Rows from block 3 of the text encoder, named by matrix and row number. Each number is 128 + 24 x the weight over the matrix's rms, rounded and kept within 0 to 255. All counts start at 0.
# fc2: MLP down (text_encoder.blocks.3.mlp.fc2.weight, 128x512), inputs 399-455
fc2.8 [131 146 127 125 115 152 119 134 119 134 129 148 118 145 130 135 149 132 105 132  84 130 130 138 129 137 119 142 134 111 128 152 144 135 119 126 103 144 149 131 118 138 120 127 138 129 143 127 133 112 167 146 125 148 122 129 131]
fc2.9 [130 129 139 148 174 141 111 135  61  95 130 152 141  92 137 117 136 119 102 134 150 147 134 129 137 121 105 118 131 170 123 175 110 120 128 112 115 125 136 133 139 120 148 129 142  96 130  32 114 157 166 123 115 141 129 132 155]
fc2.10 [132 145 125 105 164  32 163 126 186 149 138 106 127 128 100 151 120 137 149  59  62  39 120 105 140 128 143 149 123 126 117 107 146 111 148 138 113  88 122 126 145 149  98 106 128 139 141 152 130 160 137 122 137  32 108 139 127]
fc2.11 [129 123 131 159 117 130 175 127 124 112 129 165 137 111 124 123 126 133 175 122 216 129 123 141 129 129 105  92 129 129 131 165 135 124 109 188 121 117 119 135 137 137 117 132 134  73 125 111 134  95 140 135 126 131 117 149 148]
fc2.12 [158 139 133 138 148 141 148 131  59 139 131 157 130 146 113 134 155 123 123 135  86 168 139 125 143 132 143 128 129 163 127 150 143 129 117 135 104 114 144 130 150 129 139 130 136 164 153 127 119  75 136 133 127 120 145 132 133]
fc2.13 [ 78  91 120 125  78 131 116 105  99  99 122  80 129 115 155 115 154 137 113 138 102 138 123 135 130 128 129 117 129 101 133  28 101 145 122 134 160 151  78 134 106 120 152 152 101 119 102 141 122  81 137 100 125 133 148 104 162]
fc2.14 [139 138 133 108  69 132 157 127 123 142 130 120 144 153 110 118 141 119 136 140 209 156 125 125 134 112 112  93 124 143 121 110 141 124 119 147 115 127 124 128 140 133  85 135 135  87 102 101 122  74 131 133 125 136 148 126 127]
fc2.15 [121 108 123 149 135 165 124 119   0  92 130 131 136  83 112 132  82 138  84 150 147 143 134 128 133 145 161 178 136 178 133 183 129 103 123 131  90 138 139 126 155 142 156 115 128 167 160  86 145  99 137 123 124 164 124 151 127]
fc2.16 [125 127 131 146 137 124 133 129  73 105 130 142 128 109 116 123 117 131 127 126 113 113 138 136 132 137  94 105 127 136 117 159 137 120 128 116  95  93 142 125 133 120 136 127 125  96 137  97 137 129 102 130 129 126 127 128 120]
fc2.17 [ 98 143 126 150 103 215 122  99 166  92 132  94 174 108 179 131 106 114 155 211 180 196 116 122 138 127 180 138 131 153 163  77 148 164 126 124 212 222 106 135 180 137  93 173  88 107  92 217 127 117  31  91 134 234 135 121 112]
fc2.18 [130 104 132 135 171 114 138 127  99 113 133 164 137 125 103 129 125 140 123 137 139 130 125 124 116 128  99 123 124 133 128 194 150 117 141 138  96 101 130 130 154 136 152 131 142 109 126 102 125 143 134 140 123 111 121 146 125]
fc2.19 [ 61 101 125 105 104 160 120 120 155  94 128 101 138 105 135 130 107 146 148 136 179 122 119 129 130 127  93 105 124  68 116 115 127 129 119 148 128 136 122 135 116 100 135 112 126  73 111 151 145  93  77 100 127 157 127 132 129]
fc2.20 [ 69  98 116  90 115 243 155 117 145 130 114  52 148 122 153 124 113 100 109 207 160 220 131 132 119 118 124 107 126 113 153  70 118 136 123 122 167 177  97 134 138 138 140 147 112 101 105 140 113 104  17  97 124 255 125 111 137]
fc2.21 [114 122 131 125 132 143  99 130 137 103 131 127 128 110 128 131  91 130 129 125 118 109 125 131 131 131 152 150 133 118 131  79 142 129 128 119 138 134 124 130 124 131 101 130 129 170 138 159 137 148 125 116 133 144 125 123 126]
fc2.22 [117 129 124 117  93 131  85 119 151 115 123 114 117 127 132 120 117 110 108 140 118 132 136 131 119 123 131 129 122 128 125  91 121 136 128  99 147 144 122 125  98 129 116 124 127 130 113 115 127 123 142 127 116 131 122 125 147]
fc2.23 [118 152 133  98  81 143 105 130 214 151 130 123 132 143 148 125 129 142 139 120 142 132 119 125 149 125  86  95 130  97 120 104 118 145 110 126 154 136 137 133  86 119 100 122 149 126 114 123 126 124 147 129 129 139 148 124 151]
fc2.24 [150 137 122 125 134 146 126 130 133 116 132 110 133 133 122 122 120 140 116 133 192 138 124 123 128 132 115 137 123 111 133 147 118 120 128 123 132 140 126 130 134 131 142 125 129 104 116  90 134 129 152 131 124 148 130 123 133]
fc2.25 [152 183 131 119  84  88 118 136  87 150 124 147 133 157 120 130 166 131 119 101 143 122 119 133 132 108 107 122 145 115 113 134 149 121 132 111 101  99 163 151 121 136 121 110 151 112 139 110 135 112 148 134 136  90 128 121 125]
fc2.26 [100 108 134 139 123 191 134 125 100 116 124 134 133  91 123 121 112 131 134 163  90 152 130 117 126 124 128 121 124 131 122 119 119 123 133 134 116 132 124 118 125  96 150 123 115 128 131 124 125 108 100 111 120 179 135 124 146]
fc2.27 [136  79 122 123 152 121  56 128 131  82 123 129 142  91 127 133 111 130 109 131 132 123 116 127 137 132  86 108 141  57 133 151 109 112 130 123 125 107 119 127 156 147 112 152 118  73 109  29 127 156 173 126 130 118 134 120 118]
fc2.28 [106 147 125 161 165 154 123 122 166 170 127 145 124 169 139 122 138 136 143 120 133 148 122 130 129 129 133 157 125  82 138 104 114 133 115 127 157 137 102 132  98 128 151 111 118 164 112  97 136 180 172 130 112 161 136 129 156]
fc2.29 [111 122 125 131 136 120 149 128  94 102 136 128 130 113 125 116 124 125 113 108 151 127 143 131 132 133 126 129 126 119 122 147  88 111 113 149 114 101 118 122 134 116 125 138 120 123 137  56 124  98 150 123 127 120 150 130 131]
fc2.30 [128 103 134 111 104 174 101 141 102 127 121 123 125 119 157 116 123  95  96 176 112 161 142 145 116 130 123 144 132 169 141 127  75 134 130  94 163 140 146 122 142 127 189 126 127 130 142 138 118  73 109 133 127 177 115 116 121]
fc2.31 [123 157 124  99 100  93 105 126 136 144 124 111 133 134 120 129 129 127 114 104  64 105 127  94 131 112 160 155 126 142 122 120 120 119 137 107  99 110 125 125 135 120 144 114 132 190 133  92 134 140 221 127 125  89 141 125 129]
fc2.32 [158 150 133 148 131  98 131 136 139 162 131 165 116 168 139 130 129 132 177 120 131 126 129 103 131 131 125 121 118 150 120 157 180 142 139 131 141 133 160 136 135 127 165 104 149 154 105 226 119 132 118 145 120 102 117 142 114]
fc2.33 [129 140 152 132 165 168 143 126 108 173 132 111 118 150 134 133 146 102  43 150  58 164 154 167 124 133  96 137 135 151 145 126  71 115 113 114 136 138 134 127 106 143 132 132 131 129 142  76 129 135 155 144 122 166 109 145 138]
fc2.34 [ 97 125 130 106  94 134 163 133 196 151 130 103 132 162 120 125 122 117 123 124 125 112 139 121 117 123 141 150 119 100 134  71 131 120 134 165 121 115 101 118 128 120 123 146 130 163 119 124  95 111 137 128 129 133 116 115 136]
fc2.35 [133 118 121 103 103 137 100 127 172 134 128  87 127 142 151 121 140 119 122 146 138 134 125 135 117 126 135 139 131 118 127  55 108 141 116 122 155 161 130 128 122 129 113 139 121 128 132 128 125 112 106 137 130 144 125 113 127]
fc2.36 [108 111 133 141 145 108 130 130 149 123 130 141 120 104 157 104  94 125 129 141 202 130 119 119 131 122 106  86 129 154 126 121 126 151 124 138 188 168 103 132 105 116 129 119 103  94  73 159 129 167 100 121 108 116 142 129 124]
fc2.37 [155 113 126 134 188  44 146 138  48 154 125 160 101 135 120 131 129 107 121  71  95  89 151 155 120 127 123 102 130 152 137 137 136 124 115 127 107  85 122 114  95 102 117 117 129 134 133 145 109 175  96 122 131  15 118 113 141]
fc2.38 [125  85 125 128 153 125 118 123 193 141 122  85 110 159 155 135 104 122 116 142  81 107 123 132 129 134 165 146 132  99 145  75 111 155 131 128 187 141  82 123  73 159 101 153 120 172 135 177 114 107 142 110 126 124 135 116 152]
fc2.39 [153 132 123 137 146  86 119 129 171 141 123 144 128 157 130 134 154 139 119 112 178 142 129 126 122 131 152 117 120 112 121 160 125 131 145  93 127 114 133 129 129 120 180 113 139 123 115 129 125 138 118 152 131  92 120 148 108]
fc2.40 [115 158 125 137 149 181 180 133  57 161 121 131 141 102 125 125 118 119 133 157 146 148 116 113 129 121 125 129 132 132 130 148 147 130 142 142 140 146 147 133 149 124  94 135 110  96 126  92 120 161  81 131 127 196 119 118 108]
fc2.41 [108 147 118 125 108 115 138 125 149 134 120 107 128 142 134 134 124 127 132 103 133 107 142 129 128 128 163 149 128 132 141  97 138 138 131 116 119 144 113 125 114 131 104 127 131 166 124 142 115 140 119 122 123 124 142 123 141]
fc2.42 [129 134 132 173 165 144 165 123  94 119 127 168 141 142 121 122 157 112 143 137 169 132 136 141 125 118 159 159 121 113 132 176 178 120 128 171 102 110 129 130 144 136 142 145 129 157 131 119 111 145 163 126 125 142 122 127 145]
fc2.43 [112 134 131  99 143  99 186 118 154 148 134 109 124 120 116 132 155 133  97  82 141 126 127 120 137 125 114 101 114 142 118 152 107 125 135 121 108 111 126 128 111 116 149 123 131 104 108 120 131 110  88 124 124  97 115 144 145]
fc2.44 [157 140 132 110 137 124 152 142 159 165 127 144 143 169 124 125 161 133 161 159  53 102 127 111 122 110 139 137 128 133 111 121 177 124 132 194 130 132 161 125 159 106 115 142 133 128 150 148 132 117 158 166 146 128 142 125  85]
fc2.45 [124 196  97 121  40 106 173 124 128 191 125 143 120 165 118 128 196 131 130  96 172 131 138 144 131 129 192 144 127  98 117 105 130 128 113 137  89 108 125 123  99 112 109 133 118 194 116  95 115  79 129 146 127 102 144 126 117]
fc2.46 [ 96  77 125  76  84 162 144 138 226 124 131 134 138 112 158 134 111 135 128 154 133 135 119 105 123 113  79  75 145  83 112  62 150 137 110 134 170 143 154 137 121 122  63 115 128  89 125 196 119  87  44 138 144 168 134 127  80]
fc2.47 [106 106 132 141 132 255  75 124 162 105 131 114 136  80 153 128  61 128 102 220 148 201 136 114 148 143 101 114 132 141 156 137  94 139 114 102 156 205 119 126 109 141 160 131 122  96 116 107 136 105 139  96 117 255 142 137 159]
fc2.48 [131 168 114 104 123 157 179 117 103 172 124  82 144 182 144 127 185 157 145 149 148 151  95  97 143 118 152 176 127 133 120  81 158 124 137 140 135 146 146 146 143 140 140 127 114 137 116 163 143 137  90 122 120 174 137 124 125]
fc2.49 [ 96 129  90 154  55 255 124  94 100 106 121 101 179 121 153 100 135 132 154 226 180 246  96 103 140 118 182 157 124 156 149  86 168 126 110 119 130 206 110 150 191 156 106 164  94 125 113 137 116  80  97 108 105 255 172 109 144]
fc2.50 [160 145 144 154 170 113 145 127 194 143 129 176 129 160 132 137 164 141 170 110 108 126 126 118 137 126 154 162 119 133 133 139 162 128 144 152 158 121 144 130 149 138 167  95 141 165 156 181 145 193 175 145 133 107 126 149 111]
fc2.51 [118  85 125 108 138 131 111 122 100  82 122 120 105  88 104 142  66 113  88 111 122 128 148 161 136 144 166 113 135 171 148 135 125 109 110 110  78 118  97 120 107 130 111 114 126 130 125 109 135 101  56 107 130 127 125 126 145]
fc2.52 [140 132 118 131 113  96 112 134 118 133 130 145 123 122 106 145 120 144 149 101 120 108 133 117 128 134 131 123 129 138 120 155 139 112 129 101  86 103 142 124 140 140 127 107 146 141 155 123 129 151 182 147 134  98 126 152 108]
fc2.53 [158 153 129 110 108  83 134 118 138 165 130  88 111 183 126 119 195 129 128 105 110 126 136 136 125 135 120 119 116 124 120 117 114 136 118 123 131 110 129 127  99 127 152 121 133 126 110 110 129 105 108 143 111  73 123 131 164]
fc2.54 [134 127 118 131  87 172 105 126 192 102 132 144 126 142 113 139 111 133 151 140 133 131 133 136 134 139 179 178 124 112 133 104 145 120 126 139 121 144 139 129 128 133 103 126 129 189 152 199 137 101 170 131 135 169 126 142 119]
fc2.55 [115 139 138 114 155  80 158 129 130 137 129 127 120  94 118 134 108 127 123 102 107 113 128 127 119 129 121 109 124 138 123 173 111 132 126  93 138 115 125 116 118 117 152 119 120 128 119 177 123 140  79 131 130  81 117 133 111]
fc2.56 [149 175 135 121  76 101 127 121  85 166 117 114 132 196 128 133 186 109 115 130  76 155 138 157 125 119 149 123 142 141 130 118 114 134 129 116 120 125 129 154 130 143 114 147 133 156 117 181 113  36 107 137 120  91 120 123 142]
fc2.57 [129  89 119  94  87 154  80 130 180  87 124  95 140  94 123 128 101 133 128 150 108 154 117 140 132 125 117 120 138 104 142 132 109 119 133 120 136 140 111 145 139 154 102 134 125  93 131 105 139  80 162 112 132 157 129 121 119]
fc2.58 [116 118 130  85 140 112 208 121 168 143 140 108 132 127 140 131 139 129 128 124 170 108 126 127 122 129 125 144 123  85 124 108 121 134 107 171 160 135 142 122 118 138 126 132 134 123 131 157 136 132 102 142 134 117 114 144 126]
fc2.59 [120 123 136 111 182 125 132 121 115 104 127  97 145  80 127 142 112 144 147 126 143 124 130 127 136 144 114 184 128 109 139 166 147 119 137 120 138 132 134 139 162 157 168 126 120 152 143 125 134 190 107  85 128 123 109 148 132]
fc2.60 [115 140 144 103 170 109 153 137 209 161 146 118 129 144 169 132 121 146 136 115 166  97 120  98 129 131  59  85 121  64 102 131 140 151 134 158 206 151 149 129 116 121 124 115 148  86 117 155 125 182  99 142 132 115 101 153 120]
fc2.61 [177 172 123  97 107 126 171 124 150 201 131  87 130 189 117 120 177 127 134 138 105 146 119 106 126 119 128 143 128 142 111  98 114 120 128 166 147 122 147 133 135 120 114 140 122 161 108 129 139  83  80 170 124 126 137 131 121]
fc2.62 [147 173 141 149  78 117 106 154  82 157 135 135 101 146 116 126 124 133 159 118 151 147 129 113 133 121  97  81 127 143 122 125 162 116 144  86 107 130 158 120 141  95  95 102 138 109 119 139 131  42 133 148 121 116 108 128 133]
fc2.63 [152 167 125 157  97  70 147 135  84 165 132 155 122 128  92 131 113 139 167  99 165 109 118 109 134 119 124 105 124 150 113 129 167 124 134 134  87 104 142 124 134 120 128  98 142 125 120 195 126 131 124 140 119  61 130 141 122]
fc2.64 [124  98 130 139 111  94  76 128 188 105 124 142 108 111 119 141  97 127 149 111 118 115 139 151 124 141 118 121 136 114 136 118 129 136 125 105 105 112 116 126 112 148 127 133 137 144 138 160 133 168 107 111 136  93 120 129 124]
fc2.65 [149 106 131 121  92  90  94 136 163 139 133 117 119 159 139 133 110 117 186 116 127 103 130 118 117 126 120 103 128 100 113  98 151 147 136 150 146 130 127 127 122 117  96 134 147 130 114 231 109 111 108 152 136  87 120 130 106]
fc2.66 [ 96 130 130  77 128  85 138 115 171 115 147  98 129  71 132 143  88 190 115  99  43  80 108  96 122 141  94  99 125 110  94 105 157 134 155 137 149 119 155 137 118 118 108 104 116 109 130 177 155 133   0 107 123  95 136 158 115]
fc2.67 [151 129 118 178 211  95 150 123  69 126 127 178 158 149 112 125 144 136 117 114 136 108 113 103 127 124 136 132 118 151 111 180 180 117 148 160  64  87 143 135 174 119 170 141 136 105 125  87 107 212 108 126 125  89 138 132 123]
fc2.68 [118  99 136 145 173  98 114 140  76 102 136 174 128  72 106 123  96 128 115 103  95 116 124 133 130 124 115 146 141 124 116 185  95 115 121 120  80  73 140 124 139 117 150 137 143 143 153  39 135 178 187 127 136  85 134 128 123]
fc2.69 [167 129 111  88 161  98 122 121 187 155 119  99 140 142 137 130 154 127 113 128 142 138 143 127 121 140 118 120 120 137 132 145 132 132 112 112 168 141 152 133 156 166 192 125 139 109 125 120 136 178 129 128 128  97 143 150 127]
fc2.70 [130 113 120 109  71 111  87 136 181 127 135 109 130 140 130 133 120 176 158 124 155 106  96  99 137 124 132 125 129  95 114  95 160 137 165 117 124 137 111 124 136 105 153 108 127 146  91 187 144  81 116 125 125 105 133 131 105]
fc2.71 [149 126 121 133  81 156 119 138  63 150 112 118 135 173 144 111 177 115 143 157  23 147 124 113 137 109 136 116 138 158 120  99 119 134 109 117 140 129 153 136 111 121 130 136 116 142 143 161 124  99 167 137 128 154 144 108 127]
fc2.72 [135 150 143 192 153  94 192 129  83 144 127 186 118 135 114 133 186 129 138  78  75 115 125 134 131 124 128  76 126 152 112 157 142 124 136 131  78  93 128 125 109 110 110 118 133 107 141 130 129 150  59 129 130  92 113 132 146]
fc2.73 [137 138 121  89  68 148  76 136 114 115 122 109 101 126 147 111 139  96 141 140 148 150 138 168 136 127 121 119 136 130 149  65 133 142 103 140 157 166 117 132  68 121  80 123 124 115 122 126 127  58 213 130 128 147 123 107 156]
fc2.74 [130  82 145 166 143  78 129 130 196 118 138 160 124 113 122 145  97 126 126 109 183  81 118 119 122 128 121  93 137  70 111 136 161 143 127 131 131 106 152 122 130 119 122 139 137 137 158 169 136 187  45 132 152  68 125 124 100]
fc2.75 [122 114 144 127 145 163 116 139  53  79 132 190 142  53 110 136  74 143 124 159 148 149 117 123 133 120 140 164 139 147 124 165 118 117 148 113 116 118 157 134 145 121 124 113 144 127 151 115 147 146 175 140 134 150 133 140 125]
fc2.76 [125  97 125 156 156 109  86 138 194 130 119 141 117 137 121 130  89 112 115 108 123  75 119 112 123 120 139 145 120  74 120 108 106 136 154 120 149 107 119 133 103 143 121 119 142 139 151 148 116 173 164 132 138 103 137 118 117]
fc2.77 [ 97 113 127 143 109 116 124 118  99  90 131 146 123  74 114 138  83 133 112 129 136 121 140 154 110 131 162 177 129 133 137 145 124 125 123 118  99 114 118 124 119 141 168 153 117 184 124 152 106 123 150 115 128 110 128 146 139]
fc2.78 [ 99 120 121 100 104 137 145 126 129 126 130  95 131 124 125 135 108 141 151 125 100 116 131 126 127 124 134 106 125 117 129 113 122 126 127 139 138 131 108 114 125 107  94 128 110 124 119 142 133  73 125 123 128 134 131 123 131]
fc2.79 [ 94 124 135 134 116 164 141 115  81  84 133 175 138  81 127 121  99 140 150 135 157 128 112 129 125 136 130 127 121 138 125 179 144 120 119 143 104 118 132 131 155 117 187 133 117 115 118 124 135  93 143 119 117 173 123 140 143]
fc2.80 [100  90 137 139 148  97 146 128 177 102 134 174 128  76 124 127  95 132 118 123 196  77 115 125 119 133 132 143 122 104  98 148 117 120 154 160 125 116 133 126 137 120 123 124 127 108 139 136 124 153  99 125 138 106 128 131 112]
fc2.81 [119 129 133 104 136 103 151 128 132 124 131 123 132 116 136 127 108 138 142 117 157 101 122 127 119 137  76  98 133 104 109 118  99 128 126 132 180 119 129 129 129 142 112 134 126  47 124 134 133 137  84 137 132 110 115 144 117]
fc2.82 [119 121 128 134 148  84 144 124 205 132 137 121 107 118 136 150 104 131 174  94 165  69 124 127 120 137 145 131 120 118 131 112 161 138 132 128 141 116 130 125 108 100 133 119 123 138 127 193 138 165  95 126 136  76 124 133 123]
fc2.83 [103 115 115  85 123 142 132 114 242 146 131  49 126 165 153 130 152 132 118 141 123 126 111 129 120 137 138 141 131  84 150  91  91 136 115 155 168 152  86 135 127 139 110 163 117 134  99  98 136 118 127 131 132 151 144 118 122]
fc2.84 [150 115 120 138 174 135 103 123 157 133 135 120 126 161 123 110 153 125 107 144  98 138 119 119 133 122 134 155 124 119 122  95 138 123 126 122 125 129 137 129 124 151 140 131 127 151 137  93 126 194 190 138 113 136 142 115 147]
fc2.85 [109 103 120 104 143 149 133 119 107 120 120 104 134 104 131 127 133 107 111 141 129 150 132 142 126 130 126 114 128 118 141 131 112 126 117 149 131 140 108 125 130 134 116 153 116  87 110  89 113 131  88 106 128 151 123 113 136]
fc2.86 [150 137 127 143 103 144  66 134 116 112 127 159 125 130 130 122 111 133 149 145 184 127 125 120 129 133 121 131 130 168 122 112 142 127 136 117 129 140 135 129 134 127 113 119 139 122 132 122 135 142 166 142 128 142 133 131 123]
fc2.87 [125 143 129 120  62 123 133 142 124 102 125 117 132 131 117 103 118 113 155 131 125 114 132 143 138 122 159 133 127 131 136 117 132 123 120 133 135 111 125 116 140 121 107 134 106 137 133 148 132  59 148 123 133 126 136 109 116]
fc2.88 [157 131 144 134 114  53 161 133 206 189 125 157 103 191 140 139 154 111 145  90 105  99 147 140 112 132 135 147 127 112 129 132 111 150 132 144 163 108 149 117 118 118 142 130 147 185 147 208 112 162  97 165 142  39  95 127  90]
fc2.89 [134 124 117 137 116 124 114 120  87 106 128 114 129 111 129 125 105 126 122 127 132 116 121 114 132 124 134 123 130 152 131 110 152 129 130 122 107 126 125 130 132 130 117 137 119 113 119 101 129 156 110 105 123 133 135 123 135]
fc2.90 [118 173 148 108 192  71 120 121 236 138 134 163 115 125 133 143 126 116  76  78  62  71 145 142 128 127 176 177 124 101 134 154  99 127 122 120 146  92 120 114  91 106 146 110 132 207 129 109 141 213 218 146 131  59 128 136 122]
fc2.91 [135 165 126 124  80 136 110 122 116 142 124 107 106 155 122 128 155 123 123 143 104 150 142 162 126 141 157 139 129 160 129  83 130 129 112  96 104 141 121 134 109 143 119 138 125 156 121 110 120  96 152 137 119 135 129 125 156]
fc2.92 [143  91 128 169 161  93  68 128 175  96 126 172 125 149 142 121 149 128 146  92 150  89 137 135 122 131 121 132 120  79 119 136 175 142 146 145 136 110 145 128 129 119 159 111 151 120 139 138 139 136 133 134 135  85 110 127 114]
fc2.93 [153 143 138 160 132 129 125 135 124 151 116 124 124 183 147 119 184 102 138 137 142 137 130 172 120 112 167 142 136 108 147  75 113 144 123 127 176 134 117 131 107 144 114 153 131 183 132 168 116 136 164 139 136 126 113 103 124]
fc2.94 [112 118 122 130 189 119 162 125 160 126 129 145 125 129 132 136 141 140 109 109 131 100 124 113 132 136 162 137 119 117 128 151  90 123 129 158 116 115 117 128 125 124 136 134 128 133 128  97 124 166 127 114 135 122 149 132 134]
fc2.95 [109 107 137 128 155  99 140 130  87 122 126 131 129  97 117 128 126 127 108  97 109 112 137 135 127 128 132 156 130 118 119 155  91 115 135 119 120  97 119 125 131 124 150 129 122 152 141 108 123 129 138 112 132  97 136 131 125]
fc2.96 [140 131 139 116 178 150 122 130 167 139 136 144 129 129 122 137 118 135  87 142  47 157 120 135 132 140  97  85 146 142 127 143 104 125  93 120 141 135 138 138 128 139  94 125 135  97 142  62 160 176 110 131 134 148 140 133 125]
fc2.97 [111  90 104  76  75 172  58 149  93  87 117  93 135  78 129  91  92 120  97 153  65 153 109 112 132 101  63  72 149 108 115  98 101 112 116  80 131 124 149 143 133 113  88 127 125  64 135  57 132  37 143 123 130 167 151  93 129]
fc2.98 [130 175 114  83 124 119 201 129 144 187 126  95 137 139 102 117 131 119 143 141  99 142 111 102 124 128 143 125 119 175 146 135 129 113 144 116 108 134 110 120 161 147  84 135 117 136 104 111 136 147 119 126 119 125 133 124 111]
fc2.99 [142 133 135 133 148 106 120 132 166 131 133 139 116 114 146 131 118 109 139 112 103  96 143 142 122 131 103 109 131 119 133 121 120 136 108 138 163 146 139 125 106 133 102 128 133  93 138 144 124 174 163 150 129 107 116 136 133]
fc2.100 [128 145 138 159 118  53 160 122 121 125 136 165 134 142 118 134 174 146 167  94 138  75 145 138 125 124 106 111 122 150 120 167 188 130 142 146  94 100 135 128 159 129 166 124 131 117 134 142 127 160  96 121 131  37 120 139 114]
fc2.101 [128 145 118 143  82 126 117 128  76 100 127 146 124 120 130 108 113 136 187 136 169 139 142 152 132 131 172 136 112 166 137 139 165 139 118 164 116 133 130 113 127 111 125 122 122 156 109 143 125  43 160 123 107 120 141 128 145]
fc2.102 [136  95 135 145 178 155  93 139 188 111 120 139 150 151 153 120  90 117 145 149 191 121 128  95 141 117  51  95 133 139 125  84 117 133 139 162 197 139 120 135 138 108  82 105 129  47 122  93 127 198 109 122 130 160 130 116 120]
fc2.103 [113 147 125 113 158  86 175 125 140 148 116  97 119 131 119 131 153 127 138  77 120  86 135 136 121 140 136 145 120 134 138 148 110 111 141 151  99 109 110 121 129 129 145 128 117 114 126  87 122 133 106 105 128  96 119 118 138]
fc2.104 [126 155 124 114 173 120 184 127  51 149 133 128 124 126 121 124 170 141  75 118 141 127 128 130 132 130 113 118 129 153 125 149 109 119 118 146 118 124 129 127 119 138 159 123 123  87 131  51 130 120 124 131 128 130 128 142 137]
fc2.105 [136 122 143 123  91 141 116 141 153 132 128 122 123 125 123 111 101 116 159 152 122 152 141 130 123 129  68  92 121 146 148 153 109 120 130 120 151 117 126 106 136 120 127 112 127  80 109 164 129  70 146 137 126 135  97 124 126]
fc2.106 [142 134 140 122 108 141 118 134 118 117 138 145 141 128 129 137 146 143 119 124 159 116 125 109 131 126 148 174 138 125  91 145 120 130 135 105 139 153 174 134 131 117 176 141 147 180 168 163 129  90 177 151 148 135 127 148 104]
fc2.107 [136  91 131 122 125 132  97 149 101  96 123 136 114 100 151 117  77 126 125 135 141 107 135 127 120 147  99  87 131 146 139 122 116 132 128 139 150 146 108 115 112 111 124 123 135  96 118 148 146 106 110 138 129 138 123 116 127]
fc2.108 [155 135 128 145 151 229 115 150 123 171 127 177 140 197 162 105 191 128 125 199  82 224 108 101 135 115 108 145 137 137 125 149 124 129 125 150 169 168 176 140 142 124 146 129 154 145 123 145 138 137 158 159 116 240 138 126 139]
fc2.109 [151 132 136 131 153   0 154 129 115 163 133 122  92 143  90 146 125 118 165  57 104  42 144 136 114 130 149 165 129 136 106 120 164 132 126 143 111  68 120 112 106 131 105 126 137 196 142 163 111 179 156 145 132   0 107 135 119]
fc2.110 [118 133 117 101 110 116 122 127 172 136 130  71 124 148 143 123 138 129 103 115 119 114 117 113 132 127 141 118 120 103 129 135  89 133 131 127 130 133 112 126 124 128 128 143 121 130 104 117 130  88 122 115 127 126 136 121 116]
fc2.111 [187  98 140 174 166  96  63 134 105  74 134 218 128 126 131 130 130 133 154 110 105 137 124 130 138 133 121 116 133 146 121 179 157 132 137 113 116 111 149 140 134 148 150 118 146 121 143 146 142 213 194 135 129  91 117 139 128]
fc2.112 [130 128 135 177 202 129 166 119 123 110 127 161 145  85  93 138  86 151 155 113 146 121 123 105 122 135 118 139 121 163 129 204 144 101 143 143  83  96 120 118 168 114 147 114 118 116 134  84 124 196  96 102 126 125 121 146 134]
fc2.113 [109  77 134 151 160 136 122 126 131 104 131 140 135  93 123 124 110 121 101 124 137 107 120 126 133 122 119 160 129 120 130 152 101 123 136 120 127 124 122 135 146 136 105 141 124 114 143  93 120 171 142 122 139 132 140 123 118]
fc2.114 [144 165 113 140 106 111 161 139  97 156 126 150 121 173 136 130 190 129 135 122 112 130 125 137 128 126 142 142 132 126 125 127 127 133 120 121 133 125 148 125 104 112 154 125 130 162 132 170 126  92 149 147 128 112 122 124 135]
fc2.115 [101  77 125 113  94 209 121 123 130  97 124 122 140  98 144 126 120 117  99 183 162 179 129 152 129 111 107 112 138 130 142  69 123 129 115 119 153 164 123 144 140 141  78 144 123  59 122 155 124  88  48 126 133 208 133 107 126]
fc2.116 [142 117 121 150  75 156  85 138  74 107 122 170 118 105 113 128  85 137 141 156 135 142 145 138 122 156 136 148 130 161 133 174 134 120 124 145  86 135 135 120 135 145 126 124 136 165 141 132 132  85 168 129 123 151 135 151 132]
fc2.117 [144 190 118  78  66 110 181 125 142 225 115  89 130 195 125 138 209 116 140  93  88 140 134 160 136 121 140 127 134  93 141 106 137 128 121 131 127 133 117 132 111 125 103 129 111 157 117 145 138  51  76 128 136 114 119 107 152]
fc2.118 [161 151 144 156 174  96 141 141 156 125 133 159 128 126 106 136 134 114 118 104 153 117 128 155 128 136  99 115 133 126 149 159 114 107 128 113 126  98 130 123 118 143  91 121 142  98 136  95 129 145 193 129 137  99 101 124 146]
fc2.119 [155 163 135 109  83 117 133 134  96 165 127 124 107 154 114 129 154 124 144 118 111 143 135 144 127 126 126 107 131 153 125 118 113 133 138 124 111 135 131 124  96 120 117 113 136 136 131 180 135 117 129 147 128 116 117 134 115]
fc2.120 [162 121 135 130 159 117 102 150  77 136 118 120 123 161 115 126 146 105  86 122 157 132 132 128 120 123 111 126 132 127 126 171 121 115 145  60  95 111 139 128 122 119 165 141 156 109 138  28 112 133 191 150 130 114 102 113 136]
fc2.121 [143 116 117 133 124  50 126 137 123 139 126 116 112 141 106 142 100 128 152  65  78  98 145 137 134 137 110  78 124 145 127 116 136 131 124 108  87  85 110 118 122 135 106 114 123 104 123 176 120 122 100 107 126  44 132 117 128]
fc2.122 [145 209 141 150 112 141 150 113  83 153 141 130 133 158 137 123 150 154 171 157 183 153 121 136 132 138 137 117 118 168 117 153 154 142 120 175 114 145 118 114 118 106 208 131 126 136  94 135 147  84 200 138 104 150 128 138 142]
fc2.123 [112  96 131 175 176 122  82 127 101 100 127 166 123  83 129 127  86 118 101 130 148 129 142 136 125 113 101 132 121 164 133 178 156 140 136  94  94 121 130 121 126 128 175 111 138  90 123 131 108 191 119 109 124 122 115 132 137]
fc2.124 [136 143 127 143 146 128 146 127  93 136 124 144 120 137  90 138 111 121 121 126 157 141 135 120 124 127 125 119 125 169 145 117  91 100 126  89  94 101 104 126 116 148  93 120 141 125 124 115 107 143 161 120 126 133 120 123 162]
fc2.125 [ 84 120 122  85  80 155 122 108 155 116 132  61 154 112 125 125  90 141 116 148 128 151  98 114 130 117 118 114 131 142 137  87 153 128 133 106 148 165 100 130 177 135  85 154  98  99  90 147 140 160  18 103 126 161 141 121 107]